A small image VQ-VAE, trained from scratch: encoder norm layernorm, 27.5 epochs.
Rows from block 8 of the encoder of a small image VQ-VAE, named by matrix and row number. Rows with one number within an expert belong to one neuron, the router's apart. Each number is 128 + 32 x the weight over its row's rms, rounded and kept within 0 to 255. All counts start at 0.
Before each expert's rows are labels from the 100 images, of 14976, where the router gives the expert most weight on average: "patch colour" is the nearest of a few named colours to the mean colour under the peak. Only what is clearly more common there than usual is listed. The data: stained colorectal tissue patches (NCT-CRC-HE-100K). In brackets: how many of the 100, against the usual share in percent.
# router: slot weights (encoder.blocks.8.mlp.router.weight, 8x96, trained with AdamW), inputs 0-95
# up: expert up (encoder.blocks.8.mlp.up, 4x16x96), inputs 0-95
# down: expert down (encoder.blocks.8.mlp.down, 4x96x16, transposed), outputs 0-95

# expert 3
patch colour: white (68 vs 25.9)
router.6 [157 129 137 140 160 107  67 111  97 102  68 103  95 148 152 128 138 108 150 137 122 113 127 156  50 133 168 107 168 117 164 135 106  97  90  80 162 165  90  69 195 136 123 132  90 171  85 175 113 182 167 119 172 133  92 104 153  86 107 140 108 138 151 135 157 109 170 158 167 162 179 115 116  88 116 155 117 117 100 183  95 140 147 108 186 150 166  85 118 123  57 168 151 160 134 130]
router.7 [110 142 173 101 127 103 168 143 145 148 132 115 169 121 126 111 115 169  87 143 119 104 154 134 169 119 106 141 116 124 125  82 106 130 138  96 145 111 165 201 100 103 121  97 232  95 165  79 161  76 104 121  91 118 173 109  98 121 177 149 160 157 102 114  81  89  98 105 135 137  57 144 121 174 168 105  94 110 181  81 154 144 111 114  95  87  95 185 143 126 162  97 183  99  83 125]
up.0 [125 113  96 146 120  66 133 207 173 139 172 112 160 117  93 153 113  87  97 111 156 135  68 168 156  90 116 141  84 136 107 112 136  82 136 171  80 162 162 117 154 139 122 135 158 139 190 177  71 132  97 120 161 155 147  86 112 126 122 198 134 126 153  75  94 174 150 181 112 150 110 143  86  66 117 146  83 144 115 128 146 126 154 137  95 125 203 101 112  65 151 156 138 141 134 141]
down.0 [103 198 117 117  88 186 169  76 147  82 101 134 101 105  73 122 159 151 104 179 146  63 134  56 128 103 160 173 103 116 124 140 107 130 147 127 147 115 152 109  90 171 129 163 136 154 133 104 116 121  97 118 131 150 131 142  74 120 161 104 160 133 109 141 185 153  82  53 106 121 147 115 135 123 173 127 147 150 153  93 108 147 127 120 194  94 122 185 136 178 212 125 131 143 161 173]
up.1 [142  96 148 111 148 122 125 111 145 179 141 110 139 191  92 165 114 115 139 100 133 104 152 187 107 112  56 132 135 148 102 112 142 142 146 190 139  95 133 133 110  91 110 130 112  75 167 113 153 169 206 179 134  78  93 123 125 110 110 175 201  92 109 179 121 143 173 180 116 169 180 104 116 131 111 131  65 103  85 112 132  68  94 149 128 130 117 109 155 124 135 135 160  49 109 159]
down.1 [106 112 118 144 116 159 146 126 104 117  92 127  95 143 109 157  67 157  80 111 174 106 120  67 121 156 102 145  97 152 100 109 101 144 113  52 130 143 150 130 153  99 121 152 149 149 160 149  93  73  20  89 117 175 118 120 137 155 136 132 144 163 113 120 138 149 119  62  90 171  54 150 101 192 109  97 158 155  93 130 133 124 166 148 128 163 192 153  87 104 166 115  92 144 161 101]
up.2 [125 110 122 136 130 117 159 150 189 132 166 189 154 130  70 148 164 198 158 211  93 142 134 129 137 131 146 101  87  80  92 152 133 158 136 168 108 142  90 164 110 106 121 152 126  82 152 112 133 180 181 131 111 111 148 156  47  86 106 163 119 101  93 102 111 169 146 139  64  86 156 102 123  82 120 109 149  96 121 169 114 126 124 120  80 133  51 123 137  67 122 146 113 140  91 135]
down.2 [161  95 149  82 146  91 164 100 105 134 137 119 131 131 133 156 112 113 100  54 167 108 171 142 172  80 105 154 157 118 100 124 155 197 176 104  82 144 204  65 119 148 118 137 122 123 113 114 152  82 114 171  86 113 101 125 143 148 113  95 113 183 154 100 151 152 154 166 131  95 166 140 115 213 117 119 177 129 135 114  90 125 111 153 157 103 220  79 133 114 106 120  99 145 166 148]
up.3 [108 147 139 145 112  83 143 133 130  42 185  85 111 109 167 127 119  72 123 182 107 140 125 110 103 147 135  86 123  94 150  98 110 103 148 148  89 148 100  86  91  91 129 163 151 187 125 123  47 146 132 150 162 194 110  63 147 155 172 136 137 113 173 135 145 135 131  64 142  64 130  88  80 172 117 157 120 164 162 119 103 147 138 113 117 176 108 129 140 105 171  82 120 159 178 117]
down.3 [ 98 155 169 143 167 178 135  83 109 138 114 181 108  96 120 131 108 198 135 100 185 103 167  91 104 186 144 175 157  97 141 108 104 136 143 112 132  63 104 156 135 188 118 115 117  71 149 157 170  94  82 147  88 115 135 116 153 133 142 104 113 108 127 169 161 203 130 134 103 185 139 132 143 124 141 105 115 108 150  83  87 138 104 193 180  52 157 102 135 181 145 145 126 152 140 145]
up.4 [139  61 137 106  89 118  67 134 114 166  89 190 165 100 134 128 117 137 114  99 163 166 126 133 211 123 146 132 125 153 157 191 119  60  73  82 109 119 152 106 158 160 168 136 133 168 132  90  95 160 118 122 138 185 138 134 116 124 155 110  99 135  79 173 145  89 116 175 102 152 158 216 172  84 145  98 115  97 131  91  69 114 136 114 149 111 126 162 137 123 126 107 136 122 156  76]
down.4 [122 145 135 141 120 166 197 118 131 111 157 115  91 133 108 190 109 172 142 146 144 134 141  83  54 131 118 119 170 103  94  49  89 185 129 128 113 138 123 123 126 119  78 154 125  32 105 116 176  81 122 113  86 110 116 127 160 132  89 106 105 121 186 174 175 181 141 108 120 106 173  31 129 127 130 135 127  82 136 140 132  94 117 112 115  92 146  78 156 120 121 146 124 167 134 153]
up.5 [102 145 114 165 120  95  75  86 165 174  70 124 188 128  80 148 153 118 131 158 118 159  84 109 129  90 126 139  92 153  74 132 101 119 165 147 116 132  95 116 105  90 114 125 110 107 100 128 148 103 109  87  91  75 161 143 113 126 118  98 176 141 131  99 122 193 117 232 103 181 141 147 121  80 147 126 137  95 129 143  95  63 109 157 163 122 183 177 131  93 157 118 186 111 161 165]
down.5 [161 103 121 166 149 116 206 144  48 118 188 150  88 113  93 133 137 148 113  87 103 167 156 152 142 172 131 200 103 129 125 153 136 112  97  99 157 101 172 144 159 119  94 156 199 150  96 160  69 100 150 116 102 143  90 104 130 182 146 184 131 109 146  81 115 119 112  99 153 129 114 100 130 184 122 140 131 162  96 107 154 129 187 136  88 128 136  51 151 144 153 123  72 119 155 106]
up.6 [110 178  96 137 138 130 146 133 131  95 150 118 177 115 143  78 127 110  97  93 111 114 102  61 129 125  84 119 131 123 169  99 150 114 159  74 131 142 148  93 108 105 112 192 154 184 138 152 140  78  83 127 185  96 114 160 154 208 113 136 135 178 167  82 118 123 148 105  75 135  78 150 101 104 129 175 106 164 147 115  78 182 129 175 122 168 106 129 153 116 125 201  70  82 123 129]
down.6 [147  91 146 158  90 163  95 133  72 153 114 157  98 158 133 117  84 152 114 108 169 140 149 126 151  80 102 140 165 161  77 118 148 169 182  89  96 152 147 101 166 108 145 112 103 133 168 151 150  75  87 120 100 159 130 192 117 101 150 102 120 163 138 139 102 166 147 181 183  97 139 137 107 185 159 103 149 119 105 101 106  57 146 141 107 139 161 104 120 125  52 109 155 224 100 132]
up.7 [151 135  76  73 143 151  80  90 113 166 117 117 147 136 155  91  93 124 129 120  76 186 199 107  99 150 139 138 183 158 130 109 137 165 141 128 176 104 136  65 120  78 144 110  89 175  91 109 151 173 158 108 139 113 131  94 163 109  70  89 165 187 167 146 135  94 143 152 151 142 138  90 156  89  75 116 177 109 103 143 140 165  76  92 163 102  98 123 128 138 107 121 109 106  91 196]
down.7 [148 145 128 129 134 117 135 157 107  92 181 183  91 108 135 128 119 145 100 215 163 127  60 157  96 165 170 124 112 117 123  89 153  70 123 147 127  85  84 184 144 178 146 134 132  56 131 230 140  76 133 155  67  75 145 129  79 151 155 164  92 102 114 117 139 167 101 113 129 155 112 152 134 169 123 138  95  88 126  88 131 107  93 133 138 130 111  88 132 161 141 122 127  85 108 103]
up.8 [ 34 113  96 159 157 172 113 113  90 147 172 168 162 182 128 116 110 104 123 109 128 135 132 162 105 128 130 213 104  91 157 162 156 190 158 107  91 106 150 194 100 169 188 148 133 123 121 120 115 193 142 125 167 136 119 125 155  88 102 163 110 139 119 141 102 149  82 141 106 182 129  95 146 104 106 120 130 182 105  85  89  97 144  98  76 104  96 101  94 114 146 128 155  93  95 170]
down.8 [126 191 164  93 103 137 127 170 123 108 171  78 118  94 104 106 143 160 130 158 164 122 116  73 107 149 152  42 129 199  95  65 157 100 119 103 118 158  98 108 125 124 114 122 138 118 127 123 188  81 107 136 189 122 114 111 130 167 103 114 135 148 111 110 116 123 178 113 167  92 121 199  94 163 153 113  99 109 138  84 118 148 127 207 160 198 123 201 138 103 117 127 124 156 110 119]
up.9 [138  93  87 197 125 136  70 145 132 161  76 215 111  75 109 117 118 141 124 157 131 159 164 138 154 137 160 162 147 156 125 119 121  96 140 158  99 164 114 119 131 159 100 134 115  54 109 119 119  89  79  85 111 191 152 102 112 159 171  99 118 120 190 148 124 153 144 115 146 178 120  92  68 116  93  79 167 104 126  86 119 132  82  89 180  67 124 111  90 161 115  87 128 100 125 115]
down.9 [110 167 149 100 163 105 124 150  96 103 174  72  86 166 124 127 143 136  61 167 118 157 106 108 124 152 116 141 143 137 157 120 147  80 129 120 126  71 109 167 172  37 152 140 149 172 134 177  86  75 138 140 168  78  87 137  82 116 108 123 140 135  51 120 149 129  85 177 157 105 109 110 166 127 147 118  95 138 129 134 143 126 175 135  87 157 131 142 159 172 161 119 158  91 167  47]
up.10 [106 132 109 117 135 189 115 138  93 126 109  87  75 107 159  94 199 175 150  84 121 125 124 113 112 123 132 113 200 139 151 129 129 106 138  83 151 132  79 153 115 101 131 158 110  76 137 126 138 167 221 170 112  93  85 141 182 112  89  61  41 157 111 162 119  68 136 102  92 116 130 146 101 144 120  85 186 159 134 147 119 136 101 151 125  68 158 133 144 104 137 121 144 126 119 167]
down.10 [130 163 110 131  95  60  90 144 173 150 113 162 148 135 129 177  51 155 143 164 136 128 135 103  92 161 111  95  91 126 156 116 122  89 146 195 105 142 144 149 115 180  92  44 142 121  85 107 161 101  89 115 132 123 190 127 146 112 140 106 164 117 134 206 156 164 166 116 138 127 192  86 164  62 161 158 114 101 125 129 163 148 144 143 119 109  64  96 119 141 111  99 121 117  84 142]

# expert 1
patch colour: grey (73 vs 21.1)
router.2 [ 98 106 166 121 123 115  96 117 157 140 101 120 142  64 124 110 113 101  82 130 146 135 150 124 191 123 145 146 136 102 105 197 149 111 135 131 168 138 159 141 117  99 107 115 156 124 145 183 184 137  74 145 152 166 141 152 156  91 129  90 135 105 198 173  70 135  86 129 141 121 155  60 145  92 174 102 166 103 127  80 113 109 141 204  81 190 166  64 124 122 144  69 171 131 111 135]
router.3 [ 67 153  81 101 135 172 146 171 159 168 149 159 133 111  57 118 129 150 164 181 133 208  78 156 139 132  78 115 193 126 141 114 117 117 140 172  79 165 134  82  65 135 124 102 122 120 122 112  90  88 140 123  98  83 155 146 114 194 105 168 139 128 147  94 131 142 109 138  97 121 109 103 144 153 114 110 166 127 128 176 195 141 153 173 151  82 184 145 113 112 126  99  96 127  95  79]
up.0 [114  98 200 117 170  14  80  98 123 136 163 126  77 158 136 133 161 156 183 154 129 153 157 171 140 147 161 147 139 100  51 113 153 130 174  85 161 147 144 151  95 122 157 155 198 142 150 130 124 121 132 160 155 169 135 193  93 114 166  79 114  84 174 125 112 115 149 143 102 166 168 153  95  90 130 144 100 116 131 116  85 107 141 113 113 120 117 129 144 133 180 120 154 107 171 131]
down.0 [126 118 172  94 103 170 134 145  99 118 150 186 143 145 114 142 123 126 154 116 149 122 116 119 129 142  83 114 124 150 100 153 133  65 113 124 133 175 101 154 114 174 108 110  78 159 138 140 168 169 113  77 124  75  92 106 227  96 153 165 115 118 144  51 141 132 148  49 162 126 136 120 118 191 155 169  92  96 170 126 108 129 170 117 177 154  91  81 175 114  88 176  87 132 121 102]
up.1 [152 150  99 149 107  86 104 135 106 122 177 164 132 149  80 157  44 196 128 169 136  49 166 179 128 126 134 121 157  71 138  80 153 153 136 150 116 151 158 135 195 125 155 117 116 141  93  49  81  74 128  90 125  97 168 136 100 152  91 105 117 100 117 122 164 129 119 130 166 140 127 184 117 147 121 121 135 132 141 109 153  86 102 127 197 129 109  97 141 186 116 181 145 123 123  89]
down.1 [153 106  69 100 122 161 162 125 136 142 112 112  81 139 156 117 159  68 174  91 125 165  99  92 127 165 147 126  58 118 170 152 145 118 166 147 185 113 110 149 163 179 156 145 139  85 162 131 138 144 117 100 166 111 131 146 174 154 114 147 148 127  83 130 110 145 111 101 113 100 156  94 128  74 199 119 121  76  68  73 145 145 148  97 115 147 147 197  98 141 195 139 117  86 148 198]
up.2 [146 138 165  94  65  97 184 130 104 199 135  70 151 139 101 122 177 174 140 112 133 114 138 123  73 165 115  97 166 193 157 116 178 136  98 177 159 149 145 180 135 184 122 108 110 120  98 182  90 124 109 141 152 133 103 164 116 120 168 140 113  64  75 107 135 111 156 151 152 148 134  98 120 112 191 176 102  88 162 137 135  90  72 162 100 126 155  96 152 130 106 123 174  94 105 104]
down.2 [165 121 172  90 152  99 136 142 116 114 127  94 145 134 178  88 126 137 155 120 137 105 116  91 196 116 155  62 187 145 112 175  85 108 133 151 150 119 159 184 170 118  94 145 117 134 113 187  41 114  92 127  92 144 164 171 111  98 132  68 127 157 120  79 145  99 135 168 164 151  95 126  93 138  68 115 183 159 117  75 152 130 126 166 141  93 104 142 161 149  85  89 174  94 141 139]
up.3 [ 58  52 117  60 135 111 184 174 139 153 165 141 140 173 118 120 143 139 170 119 103 138 162 148 149 143 149 173 126 138 142 147 140 126 112 172 134 170 167 137 132 117 155  82 125 113 151 105  68 149 155 146 142  97 134 162  94  71 154 138 132  83  50 145 141 102 112 216 105 157 142  45 126 177 135 120 119 156  95 115  80  98 197 129 111 104 144 136 136 131 138 141 152 155 141 144]
down.3 [144 197 122  75 119 156 150 128  89 119 103 138 114 149 132 131  84 123 104 128 151 159 105 151 140 112 194 124 124 140 147  75 114  97 100 108 139 115 104 157 144 163 145 147 135 104 120 151 194 119  87 153 184 113 114 141 138 184  84 155 116 145 128 138  60 144 174 115 191 114  80 146  90 104 165 107 115 125 101  92 101 163  68 210 106 182 197 132 103  94 130 121 132  58 133  90]
up.4 [ 56 134 135 171  83 143 104  71 102  88 108 111 105 154 183 105 141  99 172 117 110 140 137 141 163 150 124 148 109 169 193  91 147 140 134 122  90 107 126 164 101 131 148 148 203 134 110  71 121 119 128 124 164 142 159 128 147  65 108 174 128 151 154 132 125 174 160  95  72 114 112  70 114 160 172 140 106 121 100 143  75 159 163  86 147 146 118 140 113 179 200  87 125 151 195 128]
down.4 [ 95 113 134 157 147  93 147 145  71 127 151 121 129 108 145 157 137  92 150 171 130 134 146 178 157 182 132  82 152 133 120 169  99 116  62  96 212 113 133 140 100 105  99  47 133 114 122 121 135 110 143 176  70 160 138  92 139 119  65 143 212 126 100 162 103 195  89 156 151 168  96 160  86  83 179 109 156 112 118 110 137 122  97 159 141 126 116 167  66 137 111 114 107 118 124 114]
up.5 [ 87 159 124 191 186  82 103  80 134 128 171 130 119 144 152 150 127 133 151 127 116  97 170 121 117 174 161 115 107 125 143 174 116 182 177 187 100  85  97 123 109 171  76 146  93  93 177 103 130 134 143 159 181 105 147  97  64 107 111 110 137  70 109 150  89 129 157 108  94 117 100 135 147 151 146 120 142  74 138 153 171 114 194 125 181 162 140  69  83 164 161  96 141 169 127 108]
down.5 [141  97 160  75  58 171 135 164 102  95 108 118 124 166 143  81 111  96  78 135 156 158 116 126 131 105 128  89 185 111 119 118  79  75  80  90 182 118  93 156  56 157 181 153 147 156 136  90  93 164 156 104 124  85 114 138 174 131  79 165  67 143 153 105 127 109 120 126 120 107 116  94  72 112 123 140 137 128  78 105 174 149 100 118 130  94 116 131 181  68 115 143 130  84 171 128]
up.6 [150 139 176 101 187 113 152 156 117 138 115 166 112 110 142 118  97  91 103  53  96 135 123 124 130 181 100  72 120 108 124 140 136  85 150 128 125  99 133 123 141  57 150 122 152 123  71  63 124 182 139 204 135 115 133  81 117 153  95 132 123 197 136  93 102 103 165  50 136 142  84 187 136 167 123 150 105 137 144 147 136 142 156 137 153 135 187 139 166 145 131 139  78 152 201 109]
down.6 [140 154  71 139  98 150 172 149 114 134 169 105  55 206 170 173 118 119 136 134 150  94 117 139 111 138 176 150  97 143 124  69  78 129 140 143 152 106 102 155 137 163 163 124 109  88 167 121 137 132  78 100 134  98 135 202 191 167  95 136 109  84 109 193 112 102 122 114 166 104 156  70 101 118 192 154 141 136  88  90 108 125 130 199 130 129 146 168 132  86 167 137 147 137 148 113]
up.7 [183 135  38 171 151 149  49 142 188 123 126 124 109 141  92 137 114 131 173 186 138 126  85 151 111 149 135 181  95 139 115 164 160 144 108 113 110  64 169 172 172 153 143 111 130 144 142 114 170 157  70 156  82  82 189  75 108  63 126 145 121 126 148  83 132 159 158 127 150 134  82 107 121  86 111 104 146 108 162 105 136 129  91 110 146 168 126 123 159 142 102 179 118 164 115 138]
down.7 [126 158 125 166 118  98 175 156 121 153 149 127  93 126 126  87 172 112 188 183 151 151  95 153 131 171 113  96 122 187 126 134 112 152  94 124  87 127 103  69 152 136 156  65  92 161 127 131 133 162 171 154 125 140 121  96  83 154 129 140 162 108  86 190  87 158 129 125 131 138  90 129 174 173  82 164 146 138 182 165 132 152  64 146 126  45  56 132  96 144 117  87  88 137 125 154]
up.8 [119  88 130 118 144 126 114 105 181 162 154 144 160 120 101 139 157 108 180 179 136 143  65  86 141 120 132 100 121 181 144 124 123 110 143 130 139 122  99  94 103 103  72 145 137 143 144 164 118 149 136 104  94 134 108 176  19 112 163 141 143  96 126 113 199 150 144 120 132  90  78 189 103 110 129  90 135  58  63 150 176 150 121  84 133  57 122 151  90 116 136 110 167 101  79 137]
down.8 [148 112  91  90 138 115  98 137  92 140 101  78 184 130 184 105 159 106  87  95 133 117 195 113 115 107 149 162  89  64 138 116 131 130 138 134 115 101 135 175 142 156  79 131  77 115 140 146 157 109 181 162 109 166 134 165 140 121 151 152  86  81 184 106 162 141  98 138 145  74 181 153 158 100 160  64 130  79 103 108  88  68  80 100 104 137 198 111  94 101 150 118 110 159 101 138]
up.9 [ 96  96  89 124 121  99  92 151  94 156 125 115  95 186 126 148 209  69 124 143 111 125 120 163 111  88  99 129 123 143  82 172 142 122 105 155 116 126 135 146 129 121 163 171 162  73 117 157  87 169 150  85 167 137 191 177 107  75 182 153 160 117 147  68 175 139 156 150 112  96 103 113 168 124 164 106 115 105 160 150 137 162 109 126 109 150 104 131 107 108 182  87 135 138  52 194]
down.9 [188 141 129 107 137 126 119 120 119 176  99 140 109 133 121 116 155 107 113 128 181 140 153 119 127 174 148 111  88 143 189 170 142 159  93  83 134 105  79 161  97 150  94 141  70 177 134 120 166  70 159 165 158 122 109 117 106 186 108 122  66 171 117 161  78  91 116 187 115  80 128 181  71 157 113  86 156 122 138  34  90 111 108 124 104 119 111 161 101 135 132 147 114 115 182 110]
up.10 [120 161 124 191 126 156 102 125 125 128 121 129 174 106 111 177 164 140 155 122 128 117 161 134 115 114  74 127  83 130  90 120 126 137 162  88 122 199  90  77 121 199 154 154 143 115 114 100 101  96 126  99  96 138 126  74 120 145  74 145  86 140 112 113  97 145  99 169 127 129 131  92 197 114 111 143 158 114 180 179 157 103  57 129  98 141 161 136 185 113  39  52 124 117 121 100]
down.10 [169 103 108 104  97 102 117 135  70 105 102  90 152 160 169  82 112 152 155 127 125 115 129 115 151 109 168 167 114 113 140  80  93 151 152  85 112  80 103 184  80 133 133 114 114 146 158  73 171 169 113 153 164 142 106  99 124 124 169 128 134  96 155 150 194 111 153 107 132  61 142 149  89 153 202  73 125  99 101  74 121 148 153 134 153 150 158  89 113 102 209 166  70 112 143 160]

# expert 0
patch colour: white (100 vs 25.9)
router.0 [145 148 178 117 178 105 188 120 140  95 127 135 121 114 138 124  92 182 102  93 117 116 114 147 156 135 164 122  86 101 102 151  52 132 163  65 150 138 147 148 124 109 177 115 108 107 170  63 119 150 130 164 158 174 161  94  97  95 163 128 153 148 121 135  90  83 104 118 167 174 130 141  67 115 141 116 138 104 184  53 110 102 130 148 156  69 117 166 132  92 154  76 198 138 112 168]
router.1 [167 111 172 107  76 119 133  98 110 122 136 150 164 109  71 133 128 175 131  78 118 164 100  94 176 118 117 141  70 143 124 187 141 154  77 148 171 131 125 148 171 111  97 102 126 120 104 198 180 178 161 131 100 148 163 147 154 131 159  83  94 136  77 188 105 134  89  81 105 107 128  83 136  80 160 156 107 109 150  85  97 171 141 111 106 184 109 100 111 106  84 168 111 129 162  78]
up.0 [103 177 101  59 144 136 121 146 127 141 170 113  93 119 163 179 136 137 176 111  75 174 155 141 108 161  85  98 161 132 133  80 145 149 147 105 160 120  69  57 163 170 105  79 128 100 126 121 108 141 196 108 146 105 138 142 149 113 169  98 141 150 139  43 127 164 173 159  94 120 143 177 133 214 146 102  99 140 132 208 117 141 114 118 149 138 151 110 124 123  93 123 107 137 168 122]
down.0 [165 123 195 177  98 171 155  64 143 120 148 155 155 177 132 125 121 128 143 130 176 105 102 104 160  89 114 135  82  51 118 156 121 146 135 163  48 146 108 163  64  86 132 174 113 183 133 128  92 132  89 152 121 143 121  73 144 189 150 113 155 154 159 143 117  69 104 111 129 115 119 101 110  60 134 103 151  97 134  79 132 151 134 160  92 115  83 126 114  80 178 142 137 157 106 121]
up.1 [151 124 167 180 105 115  37 104 102 110 100 168 129 146 148 134 173 142  86  88 123 120 129 152 129 147 117  81 191 125 167  71 150 110 146 165 123  83 116 131 160 115 140 112 144 130 126 176 106  93 135 143  77 124 183 144 157 150 122  65 136 140 114 101 163  78 110  60 131 130 128 133 140 155 167  52 110  80 130 138 114 190  68 106 128 114  71 151 136 147 115 106 123  93  70  90]
down.1 [ 77 161 147 147 155 136 135 163 115 153 136 173 166 111 110  92  76 135 136 137  92 103 113 125 117 151 133 143  93 157 116 135 102 161 129 104 113 187 144 163 172 169 139 146 114 136 116 126 199 141  95  62 154 148  69 117  85  83 145 173 170 152 108 122  70 144 146 151 102 121 172 195 147  88 144 151 116 132  67 131 130  82 194 131  91 129 152 100  66 116 128  95 124 111 195 186]
up.2 [142 112 132 117 123 101 185 193  99  45  96 134 101 111 132 168 142 128 128  89  92 152 123 109 112 154  82 139 152 147 133 145 100  83 106 124 155 104 106 154  51 148 179 127 141 128 138 114  74 121  60  94 209 167 117 150 156 123 181 117 154 158 152  58 127 140  85 102 126 103  85  77 133 175 139  76 123 171  93 139 134  89 172 144 143 161 136  92 114 128 166 125  89 133 151 141]
down.2 [191 148 107 132  88 125 185 165 122  67 127 139 161 148  70 120 143 144 125 117 122 173  70  80 130 137 120 148 141 180  96 150 107  92  82  80 146 104 141 164 143 153 122 129 160 135 130 143  82  85  56  65 156 113 141 154 152 124 131 103 114 165 168  85 117 207  71  76 140 134  94  59 143 127 187 119 153 145  95 114 184 125 125 112 132 143 157 152 169 127 133 109 112 142 124 160]
up.3 [174 190 122 133 132  84 115 148 186 151 143  82 129 129 109  90 152  97 100  77 155 107 144 103 204 126 115  97  78 134 101 142 112 139 182 130  37 124  88 114 170 178 106 114 111 187 120 133 140 140 117  85  62 129 149 129  93  99  92 107 143 116  80 123 114 177 154 221 134 101 137 168 184 138 144 192 128 128 107 127 120 126 149 111 118 101 134 148 139 113 117 120 130  76 128 156]
down.3 [101 105  57 125 111 149 139 140 100 130 105 123 166 120  91 166  95 134 116 164 106 178  93 129 103 108 176 141 117 170 120 125 127  89  75  98 200 132 180  91 175 139  88 191 119 112 159  91 117  89  99 159 169 137  69 115 156 148 169 168  79 145 130  76 162 136 110  79 161 147 140  46 104 102 118 141 120 159  95 108 151 121  76 144 145  77 134  76 135 151 135 146 140 151 111  81]
up.4 [116 186 104 108 137 113 182 172 103 168 118 102 125 130 103 120 107 110  90 159 158 159 173 100  96 138 186 112 166  92 104 106 162 140 135 134 185 165  86 138 192 147 116 144 117 113 121 163 110 142 159  82 141 123 132 197 104 106  88 112  95 126  66   8 154 143 169 101 136 169 118 144 136 122 179 143 154 125  90 122  81 153 113 114 130 146 156 133 148 139 195 133 104 143 170  98]
down.4 [151 103 166 134  97 125 126  95 152 136 152 159 144 120 181 142 126 153 159 102 107 107 161 113 173  78  70 151 149 114 145 142 168 132 135 178 108 140 101  92 106  89 170 120 130 138 147  92 141 171 153 161 106 123 113  69 140 156 184 150 212 123 158 188 132 117 106 169  98 186 205 116 194 128 131  83 130 149 150 146 204 121 159 152 150 118 132 136 112 112  69 139 176  83 126 154]
up.5 [165 116 125 123 162 139 118 134 112 116 129 154 131  91 116 154 211 154 107 130  70 122 128  96 113 131 138 104 108 100 137 102 152 131  70 104 159 119 138 181 142  73 126 135 117 111 212 174 139 136 145 118 111  90  65  94 126 201 146 145 107 154  72  75 168 109  82 212  96 135  80 129 134 137 102  76 113  89 147 117  89 137 136 169 159 210 135  82 120 141 113 124 120 141 139 100]
down.5 [ 89  96  91 111 115 126 145 151  87 122 111 161 141 114 117 116 108 109 135 170 194 122  96 108  94 121 183 118 131 147 113 144 109 142  95 151  29  95 119 110 135 170 112  85 137 136 139  63 114 169 147  96 151 115 154  99 108 128 146 119 118  99 145 144 133  81 211  32 108 117 144 103 175 106 126  86  93 139 133 134 165 114 109  85 187  99 109 121 186  87 119 170 140  64 151 149]
up.6 [141 126 146 104 213 140  87 105 118  91 129 158 106 136 126 164 112 137 188 139 122 134 165 157  74  97 124 154 104 138 170 115 149 138 144 166 159 119  60 194  85 126 170 107 112 111 114 124 173 161 151 105 153 126  85  93 135 143 205 132 193 121 116 149 188 109 170 115 111 102 134 129 120 164 104  79 120 143 138 185  92 101  53 119 130 107  88  83  68 109 120 102 143 148  92 156]
down.6 [ 88 170 182  84  95 141  59 116 141 160 116 114 118 114 187 110 125 157 180 192 145 120 106 155 101 126  97 104 109  69 116 138  69 156 161 128  89 129  85 100 155 147  68  71 155 178 206 160 159 179 138 159 127  93 131 118 160 120 140 149  99 149 145 107 171  94 143 174 118 104 162 108 171 125 155 109 116 119 188 160 112 142  82 112 123 150  71 118 113 100 140 162 139 148 136 116]
up.7 [136 180 122 120 111 122 128 142 179 120 161 113 121 105 121 116 113  98  69 135 180  95  63 158 132 137 140  94  44  95 108 117 108  95 133 108  63 130 150 163 101 145  81 161 146 216 159 159 102  92 178 121 153 172 119 104 128 117 137 172 165 162 122 105 183 149 149 135  90 127 105 185 159 148 138 190  58 138 122 132 102 123 172  81  67 132 119 112 120 119 172 121 117 143 118 104]
down.7 [ 96 131 145 131 116 107 145 129 126  98 119  88 196 171 114 124 128 157 170 112 121 116 163  99 154  88 139 157 186 157 110 124 156 190 155 142 166 107  96  97 157 125 127 125 158 106 121  96  75 126 121 155 138 140 149 122 136 130 154 117  87  96 145  95 125 112 113  90 162 194 161  97  41  82  90 111 195 162 143 125  97 175 103 164 226 140  83 128 123 148  99 192 149 146 102 168]
up.8 [115 187 148 138 144 149 154  97 112 123 122 131 119 160 156 134 136 104  62 152  81  95 167 181  31  84 104  99  77 149 145 123 141 145 116 155 147 116 119 137 161 108  90  59 122  67 155 136 107 100 171 143 176 101 138  89 112 119 109 143 185 168 156  87  93 128 161 172 101 110 165 168  96 169 173 162 131 131 118 140 100 144  60  88 148 170 152 118 118 113 110 166  98 152  89 128]
down.8 [144 106 120 163 104  84 109 164 134 100 129 190 133 109 101 142 109 149 191 133 174 195  70  68 180 106 167 123 111 140 108 121  44 127 151  87  99 142 164 130 131 103 149 171 129 191 117 139 147 161  94 120 105 113 108 129 119 123 163 149  84 121 141 161 178 186 112  53 138 156  79  90 137  85 164 104 117 150 156 146 162 174 110 151  77 125 111 125 152 114 120 113 174 135 107 168]
up.9 [168 130 128 127 157  91 156 123 157 186 146 150 161 108 176 142 102 147 163 120 144 118 133  46  93 141 175  90  69 120 100  94 143 148 160 177 110 117 158  58 134 106 112  73  93 119 143 159  94  59  99 122 125  85  59 133 158 144 131  84  33  82 134 118  98 122 110 119 114 132 137  69 148 155 103 152 164 123 123 103 118 155 141  73 142 129 121 128 155 129 127 172 100 141 172  92]
down.9 [ 51  76 141  64 126 130 123 152 100 142  86 147 143 102 116  67 142  77 100  54 143 128 173 167 129 115 107 126 188 105 138 124 163 148 108 116 124 104  90 127 137 102 131 174 148 155 102 112 149 209 131 137 154 126 151 162 116 108 130 175 161 133 123 122 111  75 173 158 103 142 178 180 180 110  76 103  84 133 105 122 137  93 146 161 179 104 142  83  76 122 133 138 112  74 167 123]
up.10 [138 132 161 111 138 143 145 147 113 170  96 189  76 111 109 150 147 117 180  85 147 122 153 171  96  61 126 127  88 160  97 127 101 145 117  88 181 108 139 129 105  72  97  65 115 111 141 118 144 134 125  77 111 137 115 125 100 145 110 144 128 129 129 155 147 194 150 172 149 113 162  89  78 129  97  71 161  47 103 170 109 125 131 170 119 121 171 122 102 151 130 106 112  89 157 233]
down.10 [169  71  65 158 145 154 160 118 129 143 128 139  82 163 132 111 121 186  75 161  95 120  89  66  78 117 127 126 143 207 147  94 107 106 142  53  90 115 132 181 152 139 141  79  84 138  77 130 147 137 130  95 136 130 148 165 109 117 175 126 114 120 113 132 137 142 109  95 137  95 176  71 144 131 165 102 163  94 196 159 131  77 134 136  96 111 144 165 170 132  86 121 175 159 102 103]